{
  "model": "self-supervised audio encoder (BEST-RQ)",
  "hop_length": 160,
  "input": "log_mel",
  "arch": "conformer",
  "mlp_ratio": 2.67,
  "fused_qkv": false,
  "init": "xavier_uniform",
  "optimizer": "muon",
  "nesterov": true,
  "max_steps": 2800,
  "batch_size": 64,
  "adamw_weight_decay_other_params": 0
}
Rows from block 4 of a small self-supervised audio encoder (BEST-RQ), named by matrix and row number. Rows with one number belong to one neuron. Each number is 128 + 24 x the weight over its row's rms, rounded and kept within 0 to 255. All counts start at 0. Numbers have three digits each. After the name is the row's rms in percent of the matrix's.
After each neuron's rows are labels from the 100 clips, of 14976, where the neuron reaches its largest size: "loudest band" is the band of the loudest frequency at the time of the peak. Only what is clearly more common there than usual is listed. The data: single notes of musical instruments (NSynth).
# gate: first MLP gate (model.blocks.4.ff1.gate.weight, 672x256), inputs 0-63
# fc1: first MLP up (model.blocks.4.ff1.fc1.weight, 672x256), inputs 0-63
# fc2: first MLP down (model.blocks.4.ff1.fc2.weight, 256x672, transposed), outputs 0-63

gate.479 128:108086088125106127125118110122092143161131149110138119121140164142142104107158149087126171150156106182136158153129112138152137145135127150105113136095149142126129122123107108136129109157145120
fc1.479 118:135132087104132139108130173093133154156113085144125074143113113157184122144166138122137135141118131169097130159156090121146138126129101107159157171138158104091109090164130134136075105136111147
fc2.479 099:116113146098123138132138147132143101087158141142171128113132123153100150092097121135097092105139134113136150135160178171160111139143150139115130163125126134117102146134173111143139174084125153
loudest band: 2000 to 4000 Hz

gate.568 087:141119145163091113127114153084153123139110133112092126175123127093139074131075103077154110097122115132131148112111115095101107168131131149119101152186155124150107155113147163135158170129095086
fc1.568 076:082122152189129124123120123146172129153101151149114148135126098150106110083119137126137100108120134134113163104155119131148134120175140131119128144175130101120159145159152095120103106137109123
fc2.568 085:149109136120113120145081136150111112108105117124145117140116130114111129138123146134159137152097113090091100120133168121111109096133173118104094113079136080142129119116147128162130140175092142
loudest band: 2000 to 4000 Hz; 4000 to 8000 Hz

gate.590 141:101149155129161138129112122107118128113142138155130119151124091137129132116115135126167106144159142161132128149169135109122136149116131083159145092141144115119129118157084116124134154121150085
fc1.590 137:096145146111165155147117132190155143130179131156118177149109082131160133141139113133151143137114052143114128099169144108130139165109111077119148152163127141132086130133116130106145184118119132
fc2.590 113:124176122102150121107130113084098117135152112140114149121151157144129131142162131120169134166182124158143153143114103139130151172157172193124176155126144153118150093094106120136139111125122106
loudest band: 1000 to 2000 Hz

gate.342 068:152097112100120135177150088099132100085093116135143133150133133143134140170095115158124137107130090110106080130146090135180154134146136134088116156169117088095094132131147174132134112115145100
fc1.342 064:142095108140154180183150115142121122141137179140124101187122094121144119158143112112101143119153103119171140148072154096101093153160110121136148109102123150122136102115122138128081081100104168
fc2.342 066:097150092087089099121116142159114126135132111097118116120133157161134138139088119131128117131156115108099141112134118157181179099164135119144167158103108113118118184136139120120157095174119105
loudest band: 250 to 500 Hz

gate.475 142:129158134129110113155086102109110161122128155170133189089154091128130120106149134155151136114143128128141141132101107131164164151118153126166146134153150105153143105133152108141139114111128101
fc1.475 145:123098098116097145116137087146114109138111158124136114172108146112136128142137091090159154103143138132106109136138155102104081090137099142106084136121137143157122068110098124123135116153115119
fc2.475 138:188118126149140121118117119096144114120138140167121151073154108075110155110171162127127169106170168112142122136098155122113131127141120101133113160113088122142151140109105103164185152108143123
loudest band: 500 to 1000 Hz

gate.624 060:150152109122097163146126128151071094092162114142099141148093144111163125143142147097172091104096159107076120123112092133156144121166126131123143117131091138137153143109158106177130165152152109
fc1.624 055:166094089121134145105144086135118133174180097124111142087121161129102135146122150140101137133075141124185146113180167095111178116136115113136133104136103153121132099153124115129167093122151157
fc2.624 056:128100143149121111130157129163130152085096142137147102173116107127109130131073087117104131112146084129112163165111089162170121115134122115138128109124126165155149117130135113138103113127134136
loudest band: 500 to 1000 Hz

gate.45 102:140110170117134138155111132141138106120131113179133163125106104128104110132106149106125164160124080126128125181154142139089097085159144129123119145144146161102113127137158168130153140096135151
fc1.45 109:111138110117090148093153130146129133166099139144102104148099132143087136113138127124121100106123131111116091104129119146158107152125144124097112103087102117142145126138105121127066096117075142
fc2.45 094:151128161132122130117122093139121111134094141110125117125130108143116141109120128138094091110141096164134104119160176133129103100122138121126088118130157108112122135149129142082141143142150115
loudest band: 2000 to 4000 Hz

gate.67 102:158153165111125119151165105124101072118153113191117131135198129140095102191107139110101077105121138131148128187166097117081137104139117156141129110136101122107130115114109168106167062145089090
fc1.67 106:166141134123090126105114115098113122169146135102100112138112104119179142136126138117124125109117157138105060088134145123129082151109093119088156119114120152102101101118103121134113157087163134
fc2.67 114:179124138123141096105147101140140121092130173166125106114093112117087157125119097113116131127130126158138129115124100155112126111115115160137124106131080152112117124090144143106112169138093123
loudest band: 1000 to 2000 Hz; 2000 to 4000 Hz

gate.166 082:146094143155109121136110124110090114191137126150097103134127112161124141158089120173124131060130122124114071143150138099116074088148123112180118108096136129163129121095126165149191142114113145
fc1.166 071:108150110132153121150146143136145118119153142120106106144157120142149136157121155178131152121142089104143135141155114098114111114138113112128140143105147131063158159118161103175120099100107130
fc2.166 069:130170157134161138117143124126106150141116152145127097118163111111087105142128116105140131146134141123144143136148145141160183156167144151167095147175107137128145103124105105140130138107146128
loudest band: 1000 to 2000 Hz

gate.402 064:161177142090113109176138158113126079118110147123153112142135112163165086084136144169123145083124109088139174116132125082121138143103142127117097152119112163152168138134120138130097127157129156
fc1.402 062:098118092100098154081121114128171123115118134153107143110134120123144171164082072074133153132100145147119093194134111104163118118122105105096148106129118070101099088130144105117116108154083103
fc2.402 062:089157146172141170127136160108104093096149095099136146158135105138129125110110113167118124115148103173122139148104113185120138156120106158162128120155084137163086148118181162143099068127153112
loudest band: 1000 to 2000 Hz

gate.602 078:144125187113146162129115063155128107151130119121135152148166124129150113147072142122158095142172133099102110093110126153146122128119076127134111125132131119128119075136170095125112108151093111
fc1.602 067:145162113114129152131157083128109100154135173141159158166107168144154142142143180121146154112121088183120165098102137113133135143137111114123129107104158154140145096148194153120114138095145138
fc2.602 083:147117104139158190140091120138105138103162108157094123135126157124102121129099117126141090112150180144167104138114135139106115114148130113100139137136106112081133116152154122127148103137097123
loudest band: 1000 to 2000 Hz

gate.411 060:168119125085138153096102128111120148108129150089120117126122113121109094125128126147130126093142148127121099156121117110113154108105124123114116153153170131164126163177079176112128098111149154
fc1.411 062:139112107100113105109099127149080095146150132162090121170100131149153132141124119153140144139084120140109125120097140155115168180163105075146115173109137075088156096147119089152159149114126148
fc2.411 060:098152155134159151124146133112142184111113096115174133141153108109125120149128152092115142112127156112100129178143100116102141144172086139135176127117125151147129183137106154133123125149151082
loudest band: 2000 to 4000 Hz

gate.141 061:148127149124117174134179132162108125113119130108154092087158070157070120169115126160130124158097110134094115126126170115126092113109105088121094124109145146069112119097131129136120125124126121
fc1.141 060:086139112142116118118108093128134123111150134128097108152124144109173124106189126112096154118130115148117112128145116154153093131139110112163157094134149145083138092157106154119139141088136156
fc2.141 056:136096127103078115129139138138110135139091105137128120115133114109120127135099150118140099144142120131129123114118129095091112140103138137124114109180160131108106146083114094125128164163123114
loudest band: 250 to 500 Hz

gate.614 093:183143121150133112127169117112081130123110159116148141121125111120092158115131109109123162122076143143056119119123126128106138118161103165173135090118097149174157101143116134117148097102158111
fc1.614 083:121116177152143107116155107125138127155163109111116077101098127124160169112123164138122139116098128093090158143137139118132155053129134154103156078129189157143129108140133140147141151136156101
fc2.614 096:111132134106107123112116141129132135149148146101129086154131148090116141106115164151188134148102078127171134115146158142066122078091097152120107159111148131107132122101158151098128126076148143
loudest band: 500 to 1000 Hz

gate.332 102:098168132126142112150133152155131155148123164119142143101070128128121159164133102144147106135118162164098161111130106125058124120167145140043122146132127101094151108147117170120113127115123130
fc1.332 114:109143137167114167100126102157135129129137116145115131181198119134152084149155146090088152097163100095169088121149121105159133139138106154180162135126098115151099153100151120126150153152102107
fc2.332 109:155133121145137088146133093175112145120119129174118090136135137133130119157140114164098145152144157143090157119131098117076127109114120107156133114148141095138137159126107136137116110123138113
loudest band: 250 to 500 Hz

gate.553 060:161100120131122087166136137116121087144105125114145136102159152079069103111092113122163156121146145145087094110118110085159088104112104102120153105103146097115147111127156185144100104142168124
fc1.553 061:100119152138129084118114111116170155140108174095124116132111176159084130136127115142149154121124113098124128113121130124121112124125102124157147111165129137131149153133146148118111140090154186
fc2.553 054:089169148127086149111145158134117127135134154121134138115113130098168112112112075126125105106094086140130150121125113130174138134142146149105108101116130086070122112115148176100104130148111123
loudest band: 500 to 1000 Hz

gate.542 079:113132114138121131122178137127137156078113119130140115089123165118135165136135199125107150114166135126105125131137164132104107153076129177114066116125128144137105083127138095114140157105102112
fc1.542 078:127142128123093121100145091098091138080160125167097145120134146128126116149158084120146162152144123116113184160133112138117128113097078127133116124132161131148156141102127118122149127134141147
fc2.542 073:119097147168143090122180116191146145111113166139170104126146135072132124126130149116139133135125165119084099100138170123162113134176141148135094124097116118128120129095156187145119103079123121
loudest band: 2000 to 4000 Hz

gate.569 114:130109114149135142120165161072103137160125128110161081103126150162064116104138158171103123173107101181156117108126155120121121114138149153092114130130128149130115149119117114152133117143138094
fc1.569 104:129071149131134150145092095077127094167155136157151095114097164123140106152121132152109130155157111105107131133136120149105143104077147074121169106136100178161184132124119162144110144111130150
fc2.569 091:114089117147127142127148106140141150081117165111154147142149132170131101126130173137054161100076085129152109135078115119124098115172169123130144128093099084115118123123135105152107109162154150
loudest band: 1000 to 2000 Hz; 2000 to 4000 Hz

gate.43 070:090125114131152116108124160176134152106137104113147102136130154084133140148143135156098117105146146083098127134099129094153121145116111118084149157111114066130116079085110140135130094121102106
fc1.43 067:152123151144173072157140126155124159117186120110137133130141126117087122175085144116131117097115169095132111157134113134194158129154108137137133118155108101095163116123134109122158095095112146
fc2.43 066:128182115104104153110156133176139130133111144167112123124150137136131135097142122153103111108099129148129116147091124106126144149076102119151093106169121171125123096157102141122130147145166092
loudest band: 1000 to 2000 Hz

gate.333 147:140095126103099107092109136154158169105156124164154081170124123088113112146156155144130108120123178100115119121127112082148126095100123118155097140115136115165130137115114117136145095136157165
fc1.333 139:132150160138160142143178123130052105139111162150099134126125144152159143091124101147127114156123092157130099136144114132147180148141124126103121131129107138097128077143153120130114166140098111
fc2.333 175:102125158132110154125131141162151168132126092133135147146115184097154123125115123148134148120126157156207117089130144114094109059173151162130139131114132132160111130109126143123126141161093111
loudest band: 500 to 1000 Hz

gate.40 081:122153104124110118156174111131169140097180142110116098111176164181104145143139171131119128119160118126140115120170143131136112153108139132125120148098125108174099108151120100132112175096167093
fc1.40 079:126090127113123140073130114141085164117109121110110150135129149093126109111113171120178135107144125128120131080153150113112188123100136103114153120124156108128104168088131133096118118143114125
fc2.40 084:100138096154129150155166126142146122102170121100128126095107137178131095135123108114100128162097145145144105162147133143169130115137143132144108083136126115135150123123096142142122114119112104
loudest band: 500 to 1000 Hz

gate.55 067:138139130094125144093098118123133118137164166150143097099118074110129142180135121124146136109154117104160134084106108152095147103106118154100100085142129179110178089126153193133130112109103096
fc1.55 071:137150104118114155140105100080125151108128103143145124111145149118100122148135115091135151147111148118145116085107145142130135114166128130163088143132153114174083111086106085131052137147135135
fc2.55 078:140151150124138106155181160147158094158144120148135138132096112169199167117095156116155108093132093168143094140122092111144106130105148118132171132145141124050128126137109122104172116120151106
loudest band: 1000 to 2000 Hz; 2000 to 4000 Hz

gate.266 094:111127183106167133098127176153088130142129129137135107138172150137129090098108144160131128135140103129116131109127146125148165146113123154136084097152146156103139129122123148120148114120116105
fc1.266 090:092118140086154137120157156101149110128138100123132139122137106123132115093118155110131087167133076145108098114147144097090141087160149153118113100123130174109114102140145146116186104140113129
fc2.266 081:116107151112104162081090097110101161111137133148117107137155149152142104091129122159121128126130185139086126161117106165134120139119140135117078137188162125106131123112173137114080104123127120
loudest band: 2000 to 4000 Hz

gate.48 113:172138117090127160157126123119103095117142134126152130141119132168148129100112121128110120166134158133119107155111122118160116120138112150126129128117087129108109133148108109110154105098112143
fc1.48 108:147124137116121114118110099104137135134110122106140075154140128166144128135123141117128133121117102129100094121088143134145153129128116138145113137126139155138168120172135133141100091155139126
fc2.48 107:115111110130149154162117132145107144144102143085138140151153111118134119132086128150104132159142147137151173129139128166158137158126172110108196127161125126126104112111155115140106135103105107
loudest band: 1000 to 2000 Hz

gate.634 065:162159150123166144125071125119128131104126111104120104131091100161109125180130144170067096110128177149129131123112137140141158093156144139089144134130159103125146122081129115156148095105164118
fc1.634 061:127152139125110140165102128129139115136103099138138159138096120157092130154147126130122106098166153156091105154166133122105153140105130106084110167139095154127140110121164123093152117111138100
fc2.634 069:123120128121159133145150148145074163149129135137131098126126162167127170118132109132151172186110088110158135123113096128149141130165141144148135154104123103103098124198115120097117144132114148
loudest band: 250 to 500 Hz

gate.47 137:070136175131152067122070127138125151134145106151106096137138118130140071124139077152180132108166142103122115118177126095092144099163132122114180128128118148157084134115142115130162132160162109
fc1.47 133:130134108109133166098142109143074155122102131131149141176151161128119140159131172117087165135153113154093143127132124132139140147111116145129089157098121172109155100124135112129087081120099121
fc2.47 127:112141154108104168104179137161137134127151116145117109078116094130134112120147100104101086159128132193137102135136108123162107126101098142107128114125161193171106114118113146104152098148154103
loudest band: 500 to 1000 Hz

gate.384 143:102116148125126097185125132150130089148124121160128103140127141092140132111111121155113113122117106087166116155145158131129140158135124124117159144176147097104092158140115080148155084082129124
fc1.384 144:103107119117110113159155128103132110158123116084145113144097094126105136078145102173085089129117121100170103103115167141131138127143097133143161154157149107105092117128116133149123108082141130
fc2.384 141:139175130133155114129120135139136163143150094117108141131196140123115099140114137091164153093172111171091172130123133125167091119138149122133076101111151178144139163104114156091092154119123122
loudest band: 1000 to 2000 Hz

gate.267 069:120111137143139121118099123148098136081114128120113108113160121141061170112095127116140123143114150102151108157112123139154111119168116118161114107097161106079084153116135153095129138104093151
fc1.267 074:137123166111124120145112141082139140143129149080120129110106118106100144105116116149153123161164150124132132135095103125205100141172137137119083108143102130120152147159119127138133146137137151
fc2.267 068:119117119082124130101127075130148152139144102129118105130156156142105150150138090104126146118127117115130127103149148101084145134129120130162100131146099082116092091129149158116102092138111121
loudest band: 2000 to 4000 Hz

gate.369 073:105148137090143112152092110149133140153103127148120121105102131120095142074084118119145086139110137139149059124106110141144119098126123117106136151115193144108116141137100140128118099121146128
fc1.369 079:147084086104162089131127172148101129148120158114091145139111173142107132115169140133111112119152094112168111179120100098130152083103137067105194163146109092124119140122159110142117099155140129
fc2.369 080:129153143144099134151129136136145103119112090126173149116102094085137151116134155092110146147130117056139131135140129158093181140144094123131119124079129127205131126100115118125137126165126149
loudest band: 1000 to 2000 Hz

gate.401 065:134156118165148161187074156104181130077132131130171114146132149153125122181124131136158128145134109092149182103114139105104116120173138134122138116164107141160133128117147132124124116164103090
fc1.401 067:107079119140130142150114096108166090143145115108126142117140151124115132150121174132139138100101123135147141091083101109141102131125157128133131147139158124111125113129146173159150122126137098
fc2.401 067:098147108125094127094127125135122196138085136138111103123100149151116082144129132159148150106178144154160122147155159108081113124121137136133111114131141137167165118120126127152102116117160190
loudest band: 500 to 1000 Hz

gate.469 083:145122140137166103083120088128131110114181135096160107114083096122114142117093159150115116129129119119135160114096165149136130081139141138127126119085145140113113134172138127129148097120174094
fc1.469 076:152107161159117126092141141096178121125170150081129114117144122100113147140110157127153108114123114143118186134143146145123087122103147096074115119130141138137156156131097144164119164123141150
fc2.469 082:104129141130151156137127169122152127139086140121167153134116160135145137130147131072140155131156159133116141116081087137142151119120109143129114140111111119075111107112156140111091149141125143
loudest band: 2000 to 4000 Hz

gate.168 130:179168136073133125075130122151103136109171122129124137102084106152138111159096109073116165107136108178124135164132132162079133155127102135117110141147129165118125118091127114112139114133129111
fc1.168 131:177149149115139141131132150132085154108098088142123141127096112108122178139093145111092169134136140223133112101144140123154126107121144122121078126167121173114133112130148117110124116160139131
fc2.168 142:118091170109147129137079142132135157122139146125150147145130164123122110112150123097140102117133133129127092065121100106093106082097130166132110091118148129116120168107126137070158114078122141
loudest band: 500 to 1000 Hz

gate.189 063:189135108207150141127114135132135087149169140136132081161144150141114124170145167111158123125112108139185117128138098107115103153085131127123119126154154090140090122124154091152114114128092145
fc1.189 067:108131130115154130133148127144178112113103151071118113129110112141132102129113123147112094115079114172151100119169148164066137140090119121132138122154139181151078116153114156141166098111097106
fc2.189 066:120103152144137109071121120118114135121138135161154119097162107131142133119137158118088141076151132105121131132129103134199182127134111133098162117133133114088191126119126067110108141136139158
loudest band: 1000 to 2000 Hz

gate.374 121:113141136140144150114092192119102143109173122137102120110184117148103111121140139150132140097177189133115114144125129153062079145108119151148112134150136144094100106111118107082154115127126107
fc1.374 108:158113130108116149121092117119130166106140159128100140132141156139138176147124124117187085127089139111136088123105108177110096132091159132144086071127149142101121151141111150131171074117114113
fc2.374 121:145126148149155162130130099146134147125109155140093159102158095162104140104110087136107155158110140146127101126156136118139156074139129088132114116130117144088153127132149118129161110122140131
loudest band: 1000 to 2000 Hz; 2000 to 4000 Hz

gate.535 062:114099080117143108124107099096118116120149146123121137146151096127083138118081161145179125104153141128132089153143133155117138088139158152117137125118128148143157146069106115157117145127153113
fc1.535 059:124136120163115118087107170115160107100127119140114118103149161146120183156085177080106084114116128122066139142161134107109162093156142144121101146181093123111101147109142110121160153116165166
fc2.535 055:118142123140158112113125130116136117141142183141106152103136140145117154143114150168179120134113112187113100137147110130153137112097093125168124135162134151097135128201096148141138126170115121
loudest band: 2000 to 4000 Hz

gate.534 056:072152140134166154118126147131118138132161181092122134119159162152136132163118161142070180137152149135106095099137112137130176101092124160132111101155123170143110112108115136136190111124159115
fc1.534 060:161102112126103151145081077161144078141150122096148163125121119160161157157106111147159144133170129082108131076131129101178146120133103141110103157145147103142106157099141157121148123132113112
fc2.534 051:097137115156124200156155148097137128157121108133116119104116098145108121100106152059138128168103091175109136143175104126074101107099152100124141139169140107127185106127117102132135153123151119
loudest band: 500 to 1000 Hz

gate.295 167:109088153110137134147097114184097114106129128109131106143112135135141125128148091120137164128141106161085094152139085135152154126162117100117121123119128173081119166129108148108107124098100165
fc1.295 163:126132108124110136132161174122166127162135135162137168112125140169137133145098131155109131155105158090134105115101114130133148118101098117140131099107151149144128090135122140115095139146126112
fc2.295 154:135147111150115156124103129153119181117123197122120176152108123141197108124113124102094169141158133144126128154154120145124107161162140115112126104150137106122100167158090134131199110146121132
loudest band: 2000 to 4000 Hz

gate.151 077:148141115154120110131089159089104156120119099136115112119164124139182142125115163143084096111134152115144147122099081134143179135160116142134139144115125142117085124092135131077081121099073100
fc1.151 089:115141137159142147139144158123099141136089084103111157148100125090126115072101135091138099104157139148138145139129154127104158118078132149127129126138113159101105143110156140164135073120156106
fc2.151 061:103095112069090126113144125113100135143142117137110097128136141156126113121136128149101116132113114112111138138143131102156142132125130115112109179078156113142177176169096102133134136159117129
loudest band: 500 to 1000 Hz; 2000 to 4000 Hz

gate.598 064:127151118132134088174156109150097153107167119152113165098134130100176125153102128116129122092095099126143155105121144117146139130092124127136138169141120133136087115146127148154151127118146163
fc1.598 068:170163145118113099114145135160136134146170153112147131147117108095089157125099111160145125106134112089137131163099097148136114166106139105119163091152161146094133119168126143120109126134170138
fc2.598 068:106135139151079103142145158119156156110092107115076135134149063154138152152159150102060115128150135169125144152095123142103136121110123129176134098146097130141101115132049092149100158133083082
loudest band: 1000 to 2000 Hz; 2000 to 4000 Hz

gate.666 136:142126129050118144100116094140159108128115143132152120112085109129157125141118148101125120144132151109090117160107121153135148139105151113131164130060131158136130122135131105085093076150128151
fc1.666 134:120132091105157103139145148091101086155115131120123107147123147141119089088131131129110136106103106145149125134171118121115173144152148135104126096135118106137103122100116140120128154132190108
fc2.666 131:122146156142143171124134115158098140130127125106184093116124114134144137166133122105126157161101150147122155125080111109121126114125132108140165115103156155148138133154150060145103094156098090
loudest band: 2000 to 4000 Hz

gate.292 065:121130082120120145146178153145117118151158076089124119156145088154142115091122120090158116127115077131123123158098094122113140128141118137162154177109129120162158124155133136144116105099096121
fc1.292 073:096116123127152126110084195106171159149194157154152114166093090140148160122114122160161142161102089092128141133122128127110105146133114142166146153097110120158098118157130181134086089097136129
fc2.292 073:132122116132119088096124145140088085092085080137116128111099138106110147146115134097154098133127142138114094116104162103165134109097131157125157147140122154093175114129158098091175153110139126
loudest band: 500 to 1000 Hz

gate.101 067:150103131163162095131176121112142141129110123105116078136141186088137152130126129144141134122157145162145136121134113126153139124136102122155112114129111132139148115133156118098128111148164163
fc1.101 060:125140146095110115161110110123120141132093091179101112088139129114083141142083136093169133092112121131122158131125154142124127128134099122131120124092110113146160113079155129142081085152129134
fc2.101 060:101118087108176118082116108121116152122163114103166148135066122133158147126150165120110133162131118107064122179154134120106166145150103164134111131111135109133140132111115125109114135139155105
loudest band: 1000 to 2000 Hz

gate.124 060:134134146108112097148149096096119147156135117126145156097134127104145102115133109133172139119141134113128122126153170142099164137107136067147157148133144139157146142082120132152089136145135130
fc1.124 065:125129121148131155122115093092119073124127162108119138140100163138108143142115125148155128173132094164131132159161134102202127134133127141114111141111120137127110124118096158140169159138107121
fc2.124 062:140134158142108162132135135161132092146143102122149132126147104142144148090191149091150136113093138133151078126128124091106093140130160112122166089166142116135143082132109109116101126124111100
loudest band: 2000 to 4000 Hz

gate.261 073:170146113068142126122160123111087131132114113111148114112152162090101128137164127111191152114111161164133125145152148136081152130173102132116131095155141118129131117171130131153135149112125157
fc1.261 077:111134122150177079102103106127138113114103140081119108137099122122127146162130098125123151133126118119137099135154159100128156135184123154103138110080117146161158091116161131160109124109080161
fc2.261 073:097155115141115143101137107089133138163141135117147170123188108089145164143132140106152104135141080090129117126153098176113114135170157166184080127127140146121101146092069130151120120163153116
loudest band: 2000 to 4000 Hz; 500 to 1000 Hz

gate.651 071:165151104084168119110127150145107125115164117126155097112183139112101105107157132139145155112159123144116082127149116120126125130116143148147145092159123150110124086162144140133124095138133172
fc1.651 066:104131167139110144112118091144135141157157136109097125151141092137150172144140127097142131149076113161157109143146130118148132164112109128121112108130162125138137118195103113092134155160129153
fc2.651 074:152135141142174084099086135118122147155127121144117138104107142112121102106138080127118086115174089116110134116113126102184113121152144150168152099124129119100122129114114162152109092120109124
loudest band: 1000 to 2000 Hz; 2000 to 4000 Hz

gate.283 103:128135112125152165126149147171112110136161097126096156129146128121115094111182163173141089118130103123112166149135103135157111128105148124154121113112128148125126124133104093160100115124145122
fc1.283 111:138121159123134114120144080090129139131095132139093155137070110120139138136121109079110118139132130110100100121143104113129148129156088069142125158146108117127123147112158176099146132106119137
fc2.283 101:143155138167145147132114127118128101130107107149146132147110126102086158088095100165187090097118137104135108132167106129140132181116185157131097121114113093125144093122106117109134173148126115
loudest band: 500 to 1000 Hz

gate.368 070:134104152090120130108106137124086117161108133093167134139132138152099158114137138106102108143170102128142168144122105120113127150154146116152089154178114127105133113128141096100104124151125155
fc1.368 067:180140136096153154099072146096139172095115129136118150120082149116123141136093108184114132120189120136123128161143118124141165138143102094131131151155138176096168120110113130136104141123125185
fc2.368 069:155134127155146151177156129100136115183123113106166149165109156127149148076115061085138151117128133121077119128162118138143108125129123116145124137110118092136133090149098120106113139124111110
loudest band: 1000 to 2000 Hz

gate.2 075:144124148129143137107127183100126133118124120079079169149115105155144107148135127112100147152096111123137120161112091140069138119147125143174149141127118125098144132099100146100123102104127092
fc1.2 079:123169144157162119129141166124104135108115139169129116118088127108138165167118133112138141126138164140134145138146136133099148181135153165120127095149081132148107120125105151109115094136117147
fc2.2 083:137080156113136121111171119106114103109072114105134158106135079135101101116101137142135150168167121113114156133114155139141081062140117136199135145149079144111131148177137115111182102185154097
loudest band: 1000 to 2000 Hz; 500 to 1000 Hz

gate.454 132:104138074114146106134133117171156171110121122097133071142109137117105141125086136144161120143145103100154125107114079132105099102149152140109127109161123075103153090103150145152126146116145112
fc1.454 110:187116115129138106121141115114170160125135132123099058150085110172127123161146123123105123143132136146123154148122134140154132129119138081128127114131125104132140144149100121124133147145156130
fc2.454 124:091151107106151135091130130109101147118168121103133154111110144131110140126092103149151108154145114110113174126128098122098149150128111151156147111100114148092123126103120097140122140135122094
loudest band: 1000 to 2000 Hz

gate.498 136:128123136128162147146136171152129130095106122130120130123099168111119128162151133130127159140139128129126182184117104091100162104150139173094120109126153116151115117130095114081091128140111135
fc1.498 119:091126123126122153142147115085107119172146166123151158147130108206158137128092125108137108098119116112127091103126137158165142135134169076123145136116120110123156152146151146176163099102170148
fc2.498 159:066165092128132155159145159170164118149082113151119115165155157111123099140139125131117122135121128134125134166118139112083127104144115116132128109129122111163091099118071140104094081160113110
loudest band: 1000 to 2000 Hz

gate.639 152:122134138120119139090121100118066130120105133110104164116139153141110142120101091128107142156126143126106120189123146115114158138112143108128134124168144170180147151158137119133146161123107135
fc1.639 153:116121134133106122099139121144072129137153095126128152168157156145115142102092097114094125131143161114109106144113122095123144142099157129133137119140137167168155151182152150140137140168088141
fc2.639 153:109113082105118161114123157095122092113122151186103130126153116147127117111152121120125124141122168126120150093134150152155143143139150165077127137064125150135088120130111135078095140101144147
loudest band: 2000 to 4000 Hz

gate.403 097:136107165129158083156139152111061139097137114110146060090122129102177109182159123122117151146150152170060113114135145109097134129114127150144111110104092144068106166139090095124150134109121118
fc1.403 091:106120154104130121135122161117116143172118100146129137128148128126159148083162153105132107102142155130116095087122136135099182133160139148153093097118085158120152124123143101117148074141137162
fc2.403 103:126082138110143108117120112090131158154201166092116113146142101127127108122116106099137139153068153103151098139085135139112126101124123126163136118156132100163094111125131168140156114107089097
loudest band: 500 to 1000 Hz

gate.660 145:159158163116115102146113116086138142134087125106143137201143109164123134109129126119124107147161102139141137110120123091158151107092141111129111128128150121117147124117149141141075101129142110
fc1.660 150:130144129141118128150111088154154110130169148134131143140127107132138154161127136133139124157086090139093136134116108155100117135156131129154124113138133147103136148147126093132149148159148165
fc2.660 149:108123177118158101143103132141149129124107120090152109095124121096111151142110083156152133110150109135116202143127119102117137119122100117114131142126118170141100097107112102130145103147145102
loudest band: 1000 to 2000 Hz

gate.616 102:131132100153157159120148142152115098097121132142124125137123166128159127141124122136084181112099109131061086148124100153134151108090149153140110134128113127045113102122122130164131145176151120
fc1.616 090:089110148127127150109116108135125092145149126094092146157131080140120155131129176112193124177145157146149144114120135162126124136131114137134145132159147118140098150142137116118109123123131167
fc2.616 088:134060172116117113113082159171162152144125090138173128107117118155137158137111117129084145124134059099124130128169134128164111142094118154150090117117129128127136105138132138138141154089152098
loudest band: 1000 to 2000 Hz

gate.85 103:168136113081133127150123128110074195123098135097113107149129117168106129108151160072179145134180175139119158127103160111160151161116159157112085147144125136137135129161121123132138142101114137
fc1.85 109:162113112123146120113130103115129156139165194137125127145119108129107150109166100115113120118137087132152113162141114120165137110099147093126095147187115115109121143134156116179166127157183128
fc2.85 088:146146137121085149156158143138129144167134159127149083100152154125169154188110104158171141107140190133157115145160099160105108132106138122132144114123190133110113053110106107100147151122148081
loudest band: 2000 to 4000 Hz